Weights of a small masked image model.
Model: 18.3M parameters, 32-pixel images, encoder arch vit, encoder norm layernorm, encoder activation quick_gelu, encoder num experts 32, encoder layers 6, decoder width 256, decoder layers 6.
Training: soap at rate 0.0018, 12100 steps, batches of 64.
Data: trained on Sentinel-2 satellite tiles (TerraMesh), 72500 training examples.
Rows from block 3 of the encoder of a small masked image model, named by matrix and row number. Rows with one number within an expert belong to one neuron, the router's apart. Each number is 128 + 32 x the weight over its row's rms, rounded and kept within 0 to 255. All counts start at 0. Numbers have three digits each.
Before each expert's rows are labels from the 100 images, of 14976, where the router gives the expert most weight on average: "peak on" is the class under the peak; "colour at peak" is the nearest of a few named colours to the mean colour under the peak. Only what is clearly more common there than usual is listed. The data: Sentinel-2 satellite tiles (TerraMesh). In brackets: how many of the 100.
# router: router (encoder.blocks.3.mlp.router.weight, 32x256, trained with AdamW), inputs 0-85
# up: expert up (encoder.blocks.3.mlp.up, 32x256x256), inputs 0-85
# down: expert down (encoder.blocks.3.mlp.down, 32x256x256, transposed), outputs 0-85

# expert 25
peak on: trees (55)
colour at peak: black (59)
router.25:170129139172066151094158117137113134186127063084123153141079180175079130120080125130098110066123162074180089097139127137202105090130123130198077140103092166150096112149149163155139149118086130058166176126177166156136104129124148114116181129121098159093112144
up.0:104115087122105225157156111133148107178084154104137151138096101138159183095097168098096124083181144151113125131121150117138169108151123098071107112112133156145196111128142146117173145095082072136147060155126070115127201221151118156157130135091109116139144112
down.0:137102112173177142137144187182081122128150108157127129104157118120096093088112106165175122110135132171099159135063128119084197155100097162133177169148111142128160143111107076133140114127090127083113104138145166125096136127127116151075130159131120120087108167
up.1:113104124137122157125091117117032118108169097116125157121078109156114075084087093153144161140139188160124092129181044127109108197101113104184177109109143154164099139104120187122131111081158186120104188136186141124156126091142168084167098165105189068100135108
down.1:146117116109112090186095159109123100121120118134130120121157110088182153101138179132067136136189130123134138094152148131121104069108126171097116052160176164233127099160134107172083143124102091157159190097143109154116100106084169070043098130080121119160207106
up.2:174083164095101100110151111107139108155133175124118166118143100144132140174112137135110124090156134138137165088053112147139054183079156075142160118134128082087107148151128170147083181082114150099124106109113180118172128112166078171107093159143105152119194132
down.2:132131123127000124151140139147128061144138119159164122108117144129187170154113156102177144057200123124134166127142158117144153127171075137099124155157153132101120094117161084138108122148133121068172084135124096175119167118106163096159101146120132154141139154
up.3:112096139163150150125105087165133119118083145160104163086142056117121139125085123045140129122166145085184163181155097121108117109092152140143115081090161119165115105181134110060121117122132103139146109167088160154141136083155131134130171054106125119169118105
down.3:169080148128093144130148166151061073108093112170146112061080084112104142200123165118155126138124129101140144072117114133075176165097080148150138097152158169137091108130141053097111069173079151078148140177059193126110178075145105133156167118080115147112128140
up.4:142135117151103130122193151174119128079134100110123128142109142111141190157131114109125120120162160159125109167138120101113100142118082109105115069132132103127163147092099143120117127085101133100129073152118176087139120128161148134184127147152089196125114098
down.4:169103102090099181112123096165126099162104104155147115133098162154108115195110109102188124133096120163157146105096077140068114115126133096168177090126169072130077155180149179121117145138147137131113123088116105174105092134138118148121122155165112151099114061
up.5:090169101076151069113119115146126101108148177153161155134160152139132146133201155099116124131100105173129142122142110068140081138089127088101099180064073099097103102195134091156141122114090140144143138127147081115155110173105118199175117096156116160134137072
down.5:147074128145124128113116120095111124152155159133094206140152110094133117150138073080170168114129102156114102096142124125161118134124165101075149090068098144162144113121145138163144093113154106167112126115149109115071161131144172098167149162142085181149128112

# expert 24
peak on: crops (42)
colour at peak: brown (67)
router.24:142142103088110131087097168121105116136119093082130131126191097153131157117117129095092128094082121088117123137148112053179085101116141087132093114161115073143049140107107130102172080185086130091130154182172083130127075110127111143079165092111077078113113040
up.0:148142135067141096171130170171107114159065120118115169127106192089162131083134034133087143156114059118144105130073137151104132088115123069107167166150113097130180068117146100127134097115106107206155109126151096168103158100086152117106128122150134101138101105
down.0:074147076187153148110120069109179101077154099082084080138120126128171090105154101114139119153121156131072173100159134155158138210184052183155098167110119217104127185104197140133194100125097121094156121124129090094183153096189116103127179151148084148104162119
up.1:113147088061179170161179103128159153093149101162125118158129119166128106108150178123130174122111165081166141110130183099106094148124108089149055118131077113114103113160097114144078139146160124097174157074131150153106095052112088139149126167156111155134131130
down.1:156107115129186180118095101089137133150120129137120102144154132178112099139158066143063134151129115147119118114103070099153161137154086143102133130089134132132129117115170124127141191164096152123150142129098157111191089087081095175136152131119152136120126133
up.2:066175173082152149106141087137124112147096095118055131137167206127089141189152151099121134165097127143088113156141136156154164098176093048213148159131070152110112166137150098156119117105125142147154156092114078138065081172163122104126128148136169180182119147
down.2:128125060080080143097137109169124151085083133196110181111104128059156169136127122145143145110171055108202167066155128183117125124076111195096160094126167149175184099185083134151061136136152134147176155148105133192187160126114158161211119102171117084113104092
up.3:114142107104079167128139166182115129122153056099095130122148144138134077139070097125127133086146149129095158111082130199196128148124078051104087117163100156110147093135100103183104131074150118160138108116179169136138155125140178048100153089127155104085148143
down.3:082135062127145080122076131165056155142129112153151165210185165152122086132089134135098099186169122147106065130080115137138121133101109103109110143082168151157209111140102159153111107169090086117111143126150132057127110132087122160119142193135139070130085129
up.4:140111163126123161106102068078116098143169115156175133098133197157164163169146137078148029089147089104145114129130209116103116090131153140153071136118108097093155124077170135127078064107165165109080118176136148152139161108107145200151183117127149138074096129
down.4:106064162121103143157133152111149152150121119105137053104117094073107116155158147124126146173108132154163097133155164095133130159218157108139142163164156104078111119108101096126124085128086028137150114074182146084169131099151178119129149100149060125060115050
up.5:167118106145172174150108087092145088148125112164089086091169108183176109136165150100093089125115152103180148115140200124156145133132133108134179089128087134059135136064140136084113065078147114100164109088124117172109106142110145154151152149126113129059133124
down.5:142090105117169137168157167169154133098108142150119136162184107102063130078134122113111133137165132143130124112111087086134146088069082150097128076161143131163153039171138070124102119104124120112167148176178130109160113123101120174161235022162094135106156142

# expert 16
peak on: snow or ice (53); water (38)
colour at peak: white (44)
router.16:106125111152066141098120063081072151083151095133130075169184089162082146104180132078188119070180180131144148044082146089156127127160136159176125129109108101108164115140085185116112119106164099076095089110138101156154112135175101171108149134079080142167136137
up.0:165118029090155156115140128062157117129141128067139145089162103091121106154122142136198191112105063181112148158110128103136140138106116145142111121111133138095147116167072152122152152093093145118132157106207149101133136102127106121158096190152120117112145109
down.0:111139154139116162200125163163111060141152174112186151171088142146164182136152137070089174132145107134157174089152133122130140161098152144047110100152179157106138136094099180130103124137136174133085188178122063102125108123092141129134131113114129137119127109
up.1:102138139083068157084125121042129127117140084145137163142102083117104054109176130168111157114134124125140117151149149091086158128130085113157163128126145142150072068109092131088133129044096155132134181167115126147071153114158143158192174119125163159142116167
down.1:109140143144061144129097174156216121138127131136134082083101106104103154083107113054119167105105117074127186108084149109160167085152100179155096125137120140150146235162158150171146105082144152148174159086149131164133125111140128134116092116152147154147124113
up.2:133163178101127112112104093126119119106160089108182098118170099068112154148122055144148106104138134135092124177128134119189094090090128126117122213139097149084125078103134118102114185144130160157138107140115132130111136103122123082198144180141083233129135090
down.2:128194184165076104146108173154154139102174161088120120169124085177121080106141148128128167079099136147079084141149117128148105203143091161153088132116153119156127161139135154149177094176045104129083117066105109145135081129141118125099072113119117131106129197
up.3:097183131138178109076110095144153159105143161107149136127141148132122070161168067133088083114107170166104089107104159156126135121110077066139109099116158172133123107120167168170101120127173130120071073156121160061134091154113133140124073152124117196122177146
down.3:121161186123087139123154114161109114127136102153103109157142118077131150065072116132095112123073146128064106163104146098077096105177145143165115173138080102107074143144142130176117138151103121150192110113118154159120123100144145169104130135081151086125136115
up.4:167117113148070204091135106141162137142163103167092046143142129129102116078148113161068158166127105133087112104148167082145156131167152149211138129145148082113197143141131132090110163150126131157159099143118152118123119138140109155114136056118070141172152139
down.4:146136141154191114149105083149107097150078114129104141107088102145146158102145126096121105174174152085147156139175096151150109087133205096095142139162096145088112096083139100083066127135163088096112187167208100101115118072119166098163116115137109146089083123
up.5:180133097080118170088150156099203093114030133120159069126166111082125103134129102126091101110175097122156141180148146088142099120148132122115126052175131154130120093130126155152137127075077155154115186148099103116135098137161133145068178128136217182105126151
down.5:153101178166137151107150191109129093133097145188142147121071098129043173179103091129190137145119176111139145147109119152175126135049105142067168146160159091110084143168181166104101078085116135114107134135108118140178107118155126168104099093108156097138060071

# expert 11
peak on: trees (84)
colour at peak: black (75)
router.11:134143094137173139140120117155091138156101204122181105145196130167093105121132126173171122155149117092142118104106091130161138081169089134156071137145138123166160129161073156090087114160121099088118053083190129131156133176101124146168127110108141154128167148
up.0:168062124111130080128126098128143131089131139109132118134138061130105125127149180106109090104104092176172138160131103123103108139082158179121202094146105132168140129115172052141160111184140123143110148091067135208161134120140131160146129143129135147130154138
down.0:161147104203110118096089126136147107083125190170151155156118117104144123096151104098116082159083136149153137109115116082180107178110111154133178175157105128137121099145129096076105181141111135127091076130149061171132084117082089187158055081088128114076161131
up.1:068164210091091118135099050174175158125107132133115128140112151075126146118105138145158115151136145113148131171097099155134159124117129146126205139119129077196119139160084183153152141148113136090095115122173163174107101128146172144126124123121126102087119109
down.1:166165106141107122094099162132187129104134157174140149168110161125066138133100118143139104118156162138125104099128109152099065159146122157092159077108140090160119138190122101148135128118114103106155092130152091171140101113061117211136161140184157068135137095
up.2:171113147102136164134148060141097054112096059154160102129158068067100135163106135133255130199067188127080068128136142091143191089157138102142156136152161104137148111149156114103081129146146141155134122099121179084149141150132099131162139143100089129112127117
down.2:158116120133066140156149227144158185182142141158082125131099168084129119117118153159163108034155101142152118048106157142143119083201122168093133175113173146135097093140131158162140186123084119100148078127141115114135212095088105186160107109153161118070109124
up.3:114124124098095073144119113151138146187096172147112117104138125132141162090159113126113117086121160061113169089151121123081098125139179122101087154175102144038140164127112144118146063079152160142090166134155139118108101109132167156134078124128167134164107122
down.3:122113173104177135126163138128072180127158127103110104135078141122114139183149093137112170101148179098149089149145184118123102101137105150072157121194124165128077189109158139114121147112187135130142177132081114095094143108098104135108092114106131151144136119
up.4:061189106158132090151108156145123171165147094115135143145169172149150173117131138160155105156115116133157137090133158096112139162061125117128112164102113159106101142166115188094100165140141111138128112060139145177120106108116053094108110125127201122159139114
down.4:195170119167064091069155124139112112127133130124122131091134118131125098116135172159120178111102120135150123156099160186142131147089064126109140072126154096126084114105109109122118099099203144072159104220158078068191101160095171175108118108130066093142121136
up.5:107205090120072107104130118156139184096145064060156142147115117093080097151136131156135152119187142171085124112129125174083086119127065158086081100114206071096153169137071208144120155109121167077111136089120061172085115153131147092138124193169149092145102172
down.5:169109159136141145110156202131205156166142155097120065128150123146069128110153154141167153102205141076137098129125126088154139099118134073127107115125068132073063098104094116116131144114118138130129089103111166132071158139096112130116110081158113090103183088

# expert 27
peak on: water (29); bare ground (25)
colour at peak: pink (33)
router.27:119147082121063123078081109164086132175165067128139189087128166106073152108113129076188112070175132115153190131148111170133104100117188133065126139179133134154087163141100119070084164152172100089104077133113136142162130182113131179178126179140112156125126181
up.0:129087082118138191109128188092123123174108136141188120116171123169136136090148122154172159121118125108136161152119102087165137080139070065182135065155173120097177136159126113113131118102126099155126106155176094097095121063095099164108155136213076137162105119
down.0:102127142070134123084089143132142146131161110171100172095129173138073177121071146193126167167099179146155138147120062133117100119135137091115206173159129148157117162104094068160111046152101099117093157103114125098181148084161139182152113147106105077137127122
up.1:082129123111171108171143159101114140124084093116108133120169105120096116098190118104121069185125113113183139143188164126100125153130217081131116062131217113083102140176131137157147091082126163094127118126170121109126136108059152106141187146106179116139098136
down.1:108100175126148132131153138144084070186188114162167122108056106051110147167202094135076219094137135131085145162149083143123106105068132147179144142100133137111146158138124133158129138130113177099132172123124172142218090095064124125120120129017121096162114129
up.2:094149162166124132085127124186123158090183142092199102098104105144136118109134039190177187125061156099138106104113123107143130107074120070188137125145088159127171160186141110145106171073155112118131121114178144091107142057109129143144135192104140149163126141
down.2:139183148142145108126160205211095083137130134134209095171161096088148097129098136069196152106072178164141123112120059121121124171078104094179155115107118149146147118089149113121137099112095152143113166155126136157120110091157137114084069094118158047100167156
up.3:117107115182083075151178166188098093155162122128130116127174131089146148145101125094114132153155148155116138099122172111118116159141146073043120126139159050128128128140125136110141077106113129139176106082096138119144118096134128151161086087159068129114106110
down.3:148155122148131183093168074142099128123186148072126093105144117128162148127198144108087129150149143138088143138118063115167167159164136119087160124138161099143170112133132106143135140128152112131170066216115173147085085166140127107139140110118099167147075141
up.4:150159128116178123070108129070034147123094108127122131102106150124088111196146144164110151122145134132114141107097163118139135137131079112140103171174148113150125107083148115186176087071197077143176168072140145133109141175182117097131134160135090166092161077
down.4:142111097162151121091186120126139116051134089133139145080128142111136198122124079124110142162157086086138110108135159164148145091092150190168140060106073113144214121141097084172057116167107160087108101180125118164097150064082152173144160101154137115142085142
up.5:138063126199116111138167169128108115125189118064128106136128110183146066078146151105152093054153204118150071098153103152177122120170098093090158129168133080138102156107140082128154152120136060140106094089182117091102168210118128152155109130157147110114143162
down.5:049114162115092109147074107110103064158138123127110142115049131185168157140153160150143091124104140121107137148125115116091140132073090113133065153127188122142109137105075175124153137149136117081158166088144133131147129149187105062151091186170119093127161152