{"dataset": "Sentinel-2 satellite tiles (TerraMesh)", "crop_scale_min": 1, "horizontal_flip": true, "method": "mae", "encoder_norm": "layernorm", "encoder_norm_position": "pre", "encoder_head_dim": 32, "encoder_inner_norm": false, "encoder_moe_every": 2, "optimizer": "soap"}
Rows from expert 15 of block 3 of the encoder, named by matrix and row number. Rows with one number belong to one neuron. Each number is 128 + 24 x the weight over its row's rms, rounded and kept within 0 to 255. All counts start at 0. Numbers have three digits each. After the name is the row's rms in percent of the matrix's.
# up: expert up (encoder.blocks.3.mlp.up, 32x256x256), inputs 172-255
# down: expert down (encoder.blocks.3.mlp.down, 32x256x256, transposed), outputs 172-255
up.117 056:122158154127108181106152126164152136136107151138148104087109065130103155137110169156133090097095093113134117132132114123144123099072139153111107143145140122126181135143171165122132112137105086105120101135113102118119111130136110122146139120161138133126
up.118 103:184111119111135101131124089135127136131121146081136165121109165112168151113139135134122121141146137140123108162121164118141114134163102154132140094128124090130126144140126153128146100115116136160123100163173169117140109117121177152137150116122143125122
up.119 088:122132130121113130136150171145125147100115119135118098120130133133149118111129163137113138083143126111105121098096172138170139099172148140122142167120119142058096105124153141104152078127160120140121100099129111138126158096173127137137128104162138079141
up.120 082:137159157124128139139116106102157146132166158146097122114130075175175104126112084124103187143162154129078105163113111087131151107150121157084159136141145104138126120075136083097109130139125098142107129157095131104120099114151123137123163111127154122159
up.121 106:111112127168125120122105104165089123126126132158146125151142124130135107144116131155081135147127128093087143151104126134128146122107105121100179113121136117102092089112190138144152101133087095188140110165140104146146207166131157125106073147108160155134
up.122 095:136151101141162132139129104093174120164117140142115102120126137149127148128155109160120138123119135145112116133122093129136126149099153111113152152174140153108103107121130136120164140110133156136133093133111138097139096114142131124072108158118110093160
up.123 142:130151147122120110125096119125192171107128097101154127128145105068124139117094131172138121114096131144115132128097127149078176123181087137127157139085080156137143116133132145163118148100119111131113133150174092111139142106096112130128115129149169113129
up.124 073:102134126146136147099125132125106171136107104112119102154200105119110131146127085150093154091129114108136141152140145072137120155129112085139151130148079129123123131144106142096137147130159130118122130110129120135109123058104106083158139129144160163136
up.125 112:153115114117093090125112084137132117109157140125122126138112143117125162112140114129161134126167132115110126100154155140115158111100140126153084134118099106117113125160076117121097135098114135155156150142115156107144120135096134137117151108192132155189
up.126 066:122135132151112134115133143132097072127080131107110103202116142151126097103132166108153086163155151154133137141132144115105139152125131159126129140135142136130133138142156106174120134088132122134107110105097104085113167101112160125129138106152154109119
up.127 095:146103123147151139127160124104100123140101150158113135163133170135148151146144110107130099110133098115122128122137110135108163138096147112123119129131139135116093127102111106128100066156077094147144169178113157134130149141188158122070113150158141141141
up.128 115:119139147154136092100162120142132115154143085178154122145127092115180159141080078105163148137128070146121137167123119149152129139102134131094136143153114080130114136144137091154147112122084134146114146106112096119135106168151133156163091166114138100131
up.129 099:126160156154132106144131120132094129134111093093123092130167082165107125127131096116093117157191138129106159127125173107115122134085099109098173143182105164148110097119129118128132099108160144097134148132119132140165151135136149101129106123138126170165
up.130 097:163112136115115158108137137154111131116134152092093101157117130178145105113104137153129146127081124141159112154137144132077163132122095136153137154119141119125147164150168143158109137147156081108120086145098113141123139107105158119154122087145126074122
up.131 062:142149149130111133134177093101126138175144140167142132142102136151127091134116107120148135114126104078140103106165139122115101095163124145100147079113146153105147125096126114145131151132123095076108102132086097159118090151106099152102179141092118115120
up.132 065:113089139172157144144126140085109151136084107080162124119177157119080126111126122121125113074128108111144128147144121110126114144131125137111116179103115103122161134145157136165152172100120143139138105093142146096171137140137085110131113141134173161124
up.133 109:114117093119133131101093126107112101126106126155182155140138125110173129084166116144142122148163092143139112117139148105182123152187127126133148172129113107094051107190129124159140112120123152136153147160137119154152124127119130170109106095106151113111
up.134 134:116075162182125104136123143135069164167127123146121120148093109131154096125146085094154163171133110154144107144100129084146145118108132092080148092131112113145102174107154123156118121088097134143093128136113119074193117120124159128159109153142141153162
up.135 065:101144128125107099114150125094134102121116099125144143142151115136101128152119149110127131118125108065153112114110150106139142144137136138112139113115132127101133114094153117089136121135101127152132100133162095157130117122167144116100149156139139125121
up.136 113:076122159111089129122121098106145105150135090106145123132162093109164141099144078079115160152135120194137162110127178154165145111168134173127118135112128138167137128153088161094089135103138121126113117107141097132125122120155126095155146137121133122089
up.137 107:122111177185152122127152101123128124148123180115108125146129120141117133113102117111126180156175168152093126139119101120157172111134109103117158130174086140127128140112109153121122086127085175158110140201127130092128125095149114121116135075181123128170
up.138 095:097144151132129091076114138129088139140139129161117154098115124118143105115153141104112115106104168144138130133167065124110066158131143121119097128106139108111144088100113131163123121213128128141136159132143153119158122155138171152084123128161073150161
up.139 075:146137117123108141124097115099132129150149142135156125127114175123103103145129129162159111116103138101131105062121132129141122093140135108125157121168126170098134109148159138179198159155107163140076111155135149086120156139100168089140126087120150105132
up.140 074:091093094124085147151136137134137118112140081123106147140116106092097099119093127153146113113111129127082154143188120093146165149111146126130181155088131103122154122154160135171145179115132117140145130135105093128082103121117125101174118136144181144129
up.141 108:131138133143096103130118130157113117157067130153154163154103145114149148131165170154135124166108108125180150102134162115146125114118102143060083087139142135103133103153123161107129127145115180143149124142156140145146155154110139133044098105112119142160
up.142 069:134167113100118103147101142146147090135118119128140125155125111141110133156120110129098134117147132127130160132157128151155109137170155112123087110096175158133107153155137118125132107084139094089121089116124100134109085134138113120124143151140130086129
up.143 118:151134111104121125120129147153062114102126103151163111107128138140138143096129093136184113129124094102121102134133127150116146129148112139136120118105069121100140142097142123139101136140185147151162143085150139115132101118138118124148150132132135122115
up.144 088:115146149089082096136126147137099073126115113112089118144086070116153170103140140126121135172117154149132121157118150134132152123142124124139120064116139132146122175169147122113131130133156153091140172160113119125138104117128087103127101080122110112129
up.145 117:157132153163124122139135118158102152116176144126121104131167134145139158126141162137103110185106112111129127142128131128127147103128133100132190122130123132100146122095157149167146100130096099128134126115098118146119136158135159091139117152113155125130
up.146 073:107144140141130089090124128136103124131090132113151084121117099083112141128125112136093108110157127106114150102069126208108111095127112136137120180107148140113092126160126130145137116123137118165097101145122125141155144124098116122148119093102155147096
up.147 088:145164102109098109092135122080126107108120110119156118156080124103091168170123119098130141107102107093139130152148077123105162119142131131106142163120138116123126142144124116121068165133083131130147129115121113150142126113161152122133143171123126099098
up.148 094:164083126141150143139179161126140184104144160176133123135149104128142139111094101097117181100154117146145134112152111128136114156076147116177105074116122110162129131091139141159117108098128100127141141138136162136112116133124113119092126132153146131123
up.149 095:138169146143118111162115108177096147102103130121151116123106082116152152085152108134123093134117091127127087129131133156133148115157094137143165127163154129148127133155104147119101113107165136128097156147152087103157110120148160157152090114093124104100
up.150 080:127119130156103080095166130135166116131103136107161150120154121137140144172121101153148135115121100116111118141078157095074137095065143132113136140149119137152096149103134123146107121156088122114081128099145114152124111166124116122139152077142128115143
up.151 115:149145116097114084120163156122114086128084105117136132174132072142127152110137146144067066166099148151131118093127164151148141079159146093072157122132148113120112142131165135091117094143099130124161101151105137152118177157121130062153141134108133144147
up.152 087:114124090124102101112110093149171144145101158196166135168135145112162106148085082147126152117153120104164123142125134147162131133166096105090112099141107081133118138127142119138091122115100144151123126107147143115160138127116193135101115137136139153166
down.117 057:121104100129129179117162143136116161113136101128071122111116120144079095137136102139114140119139112152167173100109126077141109148111134105106133121130144132096126100071145076111115122160138133127129122135109134164091120146120122099112109151115125164106
down.118 094:119165136139128154101111134135130145123166158110101123114155151122095084087152135111103130107120121115137142087129115186121143123171135148146123149137115116140134160157174181106129159114117148128142138090140146095147137134127181112119098126170144132139
down.119 090:121116111109106096129122142130120142105130119097136156144166160160095127127115151138141109136112148145120190087124109086105098113148153173120131161128074138099120134097142136106128128108132125126123110100155168153158130143084113124096133115123176155163
down.120 088:119122142138090122119120159131092166128145127166116134154104096130143138135101128103097146117111115107134123148143128111147122090102126137122152195141156104149139129117134120101140150113114150123138109172123109130124095126096098128133134125177133115199
down.121 105:113144191138137157155125149136139113104122166138135118158114104145105143104159100174128114152133136154109165148103106132120112100115154101098153143091107103135176162073114153139141094111125121147136150106136122147096123144117104149131106140149092113142
down.122 099:115113139117111130136152172161124166129135160169117095141144164137138092125096131075111150110127147144144157124140104113162084141144115163127117117130140100122161095136134135105153152134123138120175109116111137133139144130098114133140109120131130131093
down.123 144:142128107138077140092117159121112114169080135116141146144163112149136119166114172135155151063156119155126126129112109116139161123094125149126095128118155141127126101115140135137127132126138142117098134125121124125122113132177091121126137150123144122130
down.124 070:116143099152130120121192141092172140090152138141124108149164147124162115136091094078156182118121081087115150158115147117111139126111128139118117156142149138156151106120135140136139148105078097118109135155112119157118135115168125119122134141117168116130
down.125 104:112140140135150124125140090131160148144128138154113089105099105117136111110103137135099157123130083128130139146136145152116087155146125153111122142130164127119085107144092158153132162099084148176128156134113128115155088109142175146138144114084120105147
down.126 070:110079116112092146128142108120149115134117113139144137091125137137101148110120132117073139104146155116131173148135034137122133143100096108161137179115128149108143140109134121157167175129158142147098146093149142125129133142134137121073146087103112143113
down.127 092:101148144097185122131119114171085086129141145140120119108124132113146103110139117152137133135186113143161103108148144165135122112127066137148125122168170135115170152076095142133128112126135152057152167155148137131108130137081128143119104119066133140131
down.128 117:165141133083082127149162106141160174111129174100135111151131122153123158119134130135111152138144149111133143146120075169133106114151103116102147120165105078131118144082141107133114124129111136127142133148098148107129112088116119105163107165091151161077
down.129 099:104125160152170120124130148152117142147119134164107088117201118125119114133168108103108168116133112121164164143104131119135140121116124145118161176144123142105139165115120140106116106116125149108170141147168144179115105136102163126130154118152119078133
down.130 095:156114123135163122128124133155111112145154143111113106127110094143126132109172185109112121086107123113106088120136086122140128140175142112148136108128115134146124136131150147122138184135118124142160116180127139092140145109140131078159085136162092178140
down.131 073:153098117116157116149171161182148138144115112124116131112094112151116178094161146099129151153161114139195116091076125168151155123136108110126157143143124099118100123129122131128115133136168129159113140153116070127140117134122154139117081145146123141092
down.132 069:085176133102125139112152144074168157189100152141153135150154147113120151102143165140142129090131093136129095136121109117123126086143128111081137125149131130091161130116122108139114073154121185142111129117176110153126143147144122141077134131129168141154
down.133 098:137146146098102148096149141137132148106162091123147125142122123144127110138133074154093153161118106113125104116120102136135156187134108104137153139114098094142112166111093123147096117139127129114114124073128136154126119167151147158159128173128093074152
down.134 136:118185151107143132134126129117135155139136142123137126156134099122151142118137136113141164149129159087099160167109139129155173117106134144129152154112143101134111126135155140104117130084119099174126134148140109103115158114123120126129138133161120118141
down.135 066:157124131095099115131146155144136115089145120119134106123172095150050095150096108137137153114121116172131136116105097169115182171105154118137145106163108116096135123121123139113127099127090162160110139093140115117101118110121155141172095133138173104189
down.136 107:135153126112131186125102121123127156119122104084125176124131127092140133126121144100120141087148149100133133140164099088184082119149091147117129145111099108149150124096128107175141151130117173119105104136106114156129091100129116110123168154138166153123
down.137 111:118124106101138133107109101122081151115105150125129062146139135129153154127126106088088094162162076092135144126087115122147165075127118137130097115109151146127101119124164120152127152094125123166131098179108096132118124145103132104119151133133141116151
down.138 105:148158185134150103121063148101117142139149152094155132137106144119147165114146158149138163176156136140108117138123164179186122086136138100098132146125093133118130158110125140061132134110140146174122102128187155092108128150094144130143130159119129150128
down.139 080:144131134156141144136134147169169117114153131118151102127119123097147095088126128141140151156092105097155159167153138172128138140141177068115136126145163121142116130107096114096066162121171072129133131104139120130147118162152119149082132129149076117096
down.140 081:108156141140157119104133170110192113118114125139131089162061094070157151154115154126119145088125137135153149131108106108141125172103089124117112127102107135141117083147124120116142146119148144138095111124160092128071132111152121114147160161097101135130
down.141 109:120116162125126117102119193091095133153119130100109086105105113156094150101153145121136091140174137176132069124096159119112110107097105152139100140123132109124125117106166109105070124112097140134069148098151173120123146109136114134140121103151118101114
down.142 072:122088094135148133131176164089140168131155100144128107124110173143098106104127110125174171176102128152111161088155084164120172131127119168136114149130079122161158125111126135087130098113113128150129149097112113168148139118106086141156090110154112093120
down.143 117:167117130104162115131109107132160099134111137074078180106096136124106144157148142074130142124132170139137114088125126158147131137122140112133159133128154129095131129127131144168121124135102123125120117132119134096152129122131157142118088145088132125133
down.144 093:138109133097137118100116072077104144132104153117116134116117132119147144142123107129147077110137142143129147161138145104127177095112117126151151115076146173107153145149148133120137098093137160126110084154162126137152111097112168101099109122144164150121
down.145 115:152127140139122103117147124134111085121132175127142127136113106122096133098144160127086137122082133106120144097123118136103121117092153120118135131130181128131153116119095128156135137115122159137136163095093128145131142127111154148118106137127146139098
down.146 078:138122136164111176156103122083109086099133151140125152113140165142105157125126107163102073151132145132081117122165141121132107106146112155115131102084112135134151186117162165153115138128109114108137132102109207140155127117126103144128156173147145114138
down.147 093:131125160110120077119153127128166149119123136163140132107111134157144113144154099110124149119192136134137101075140118172142101139127124171171135152095122125111112091143098095175150129131153161068096120105124131101096088134117125102162165124103098134105
down.148 090:140170140150153136157108079112101092145152120160134123145156112151170115146160080157155101115084113122129118127148134130171103143114097108100136108171121166126120105135086100133147103151120130129156139165183074094108113119171125116128091130106129120139
down.149 093:174124133124112137115145078145128147096130159108093125118117095173132103087132115098093114114127155068146181123158100137134126126122114161161186144128142108146084101131138138158161177106107162092150151091077157194148100116133132147130143111146143104127
down.150 081:109159133138141139107160134150123125146149120124106104137094114121106093141114126135121133129140139118145119158165109192188141137130123110166119148151155148074085129158160143100141115087133163128121150127112129092085128094108177127144120121122127121157
down.151 122:091165179121098180110130114082116114157127128130143136104156139138109146144118141159124117138164160136130157124129130086115137125120136161145081142105073176093132139127150175122124101147072168159133113127108144121152137115101125105138113142129095151128
down.152 088:137154159144108138115152172135139129149177132133141141119124099115094142095167123132115112121119140126149163122092124209139108141146152139153125111154088076124148112123080121153140137115115148164137130144150145094104108109142154099159111116112156150169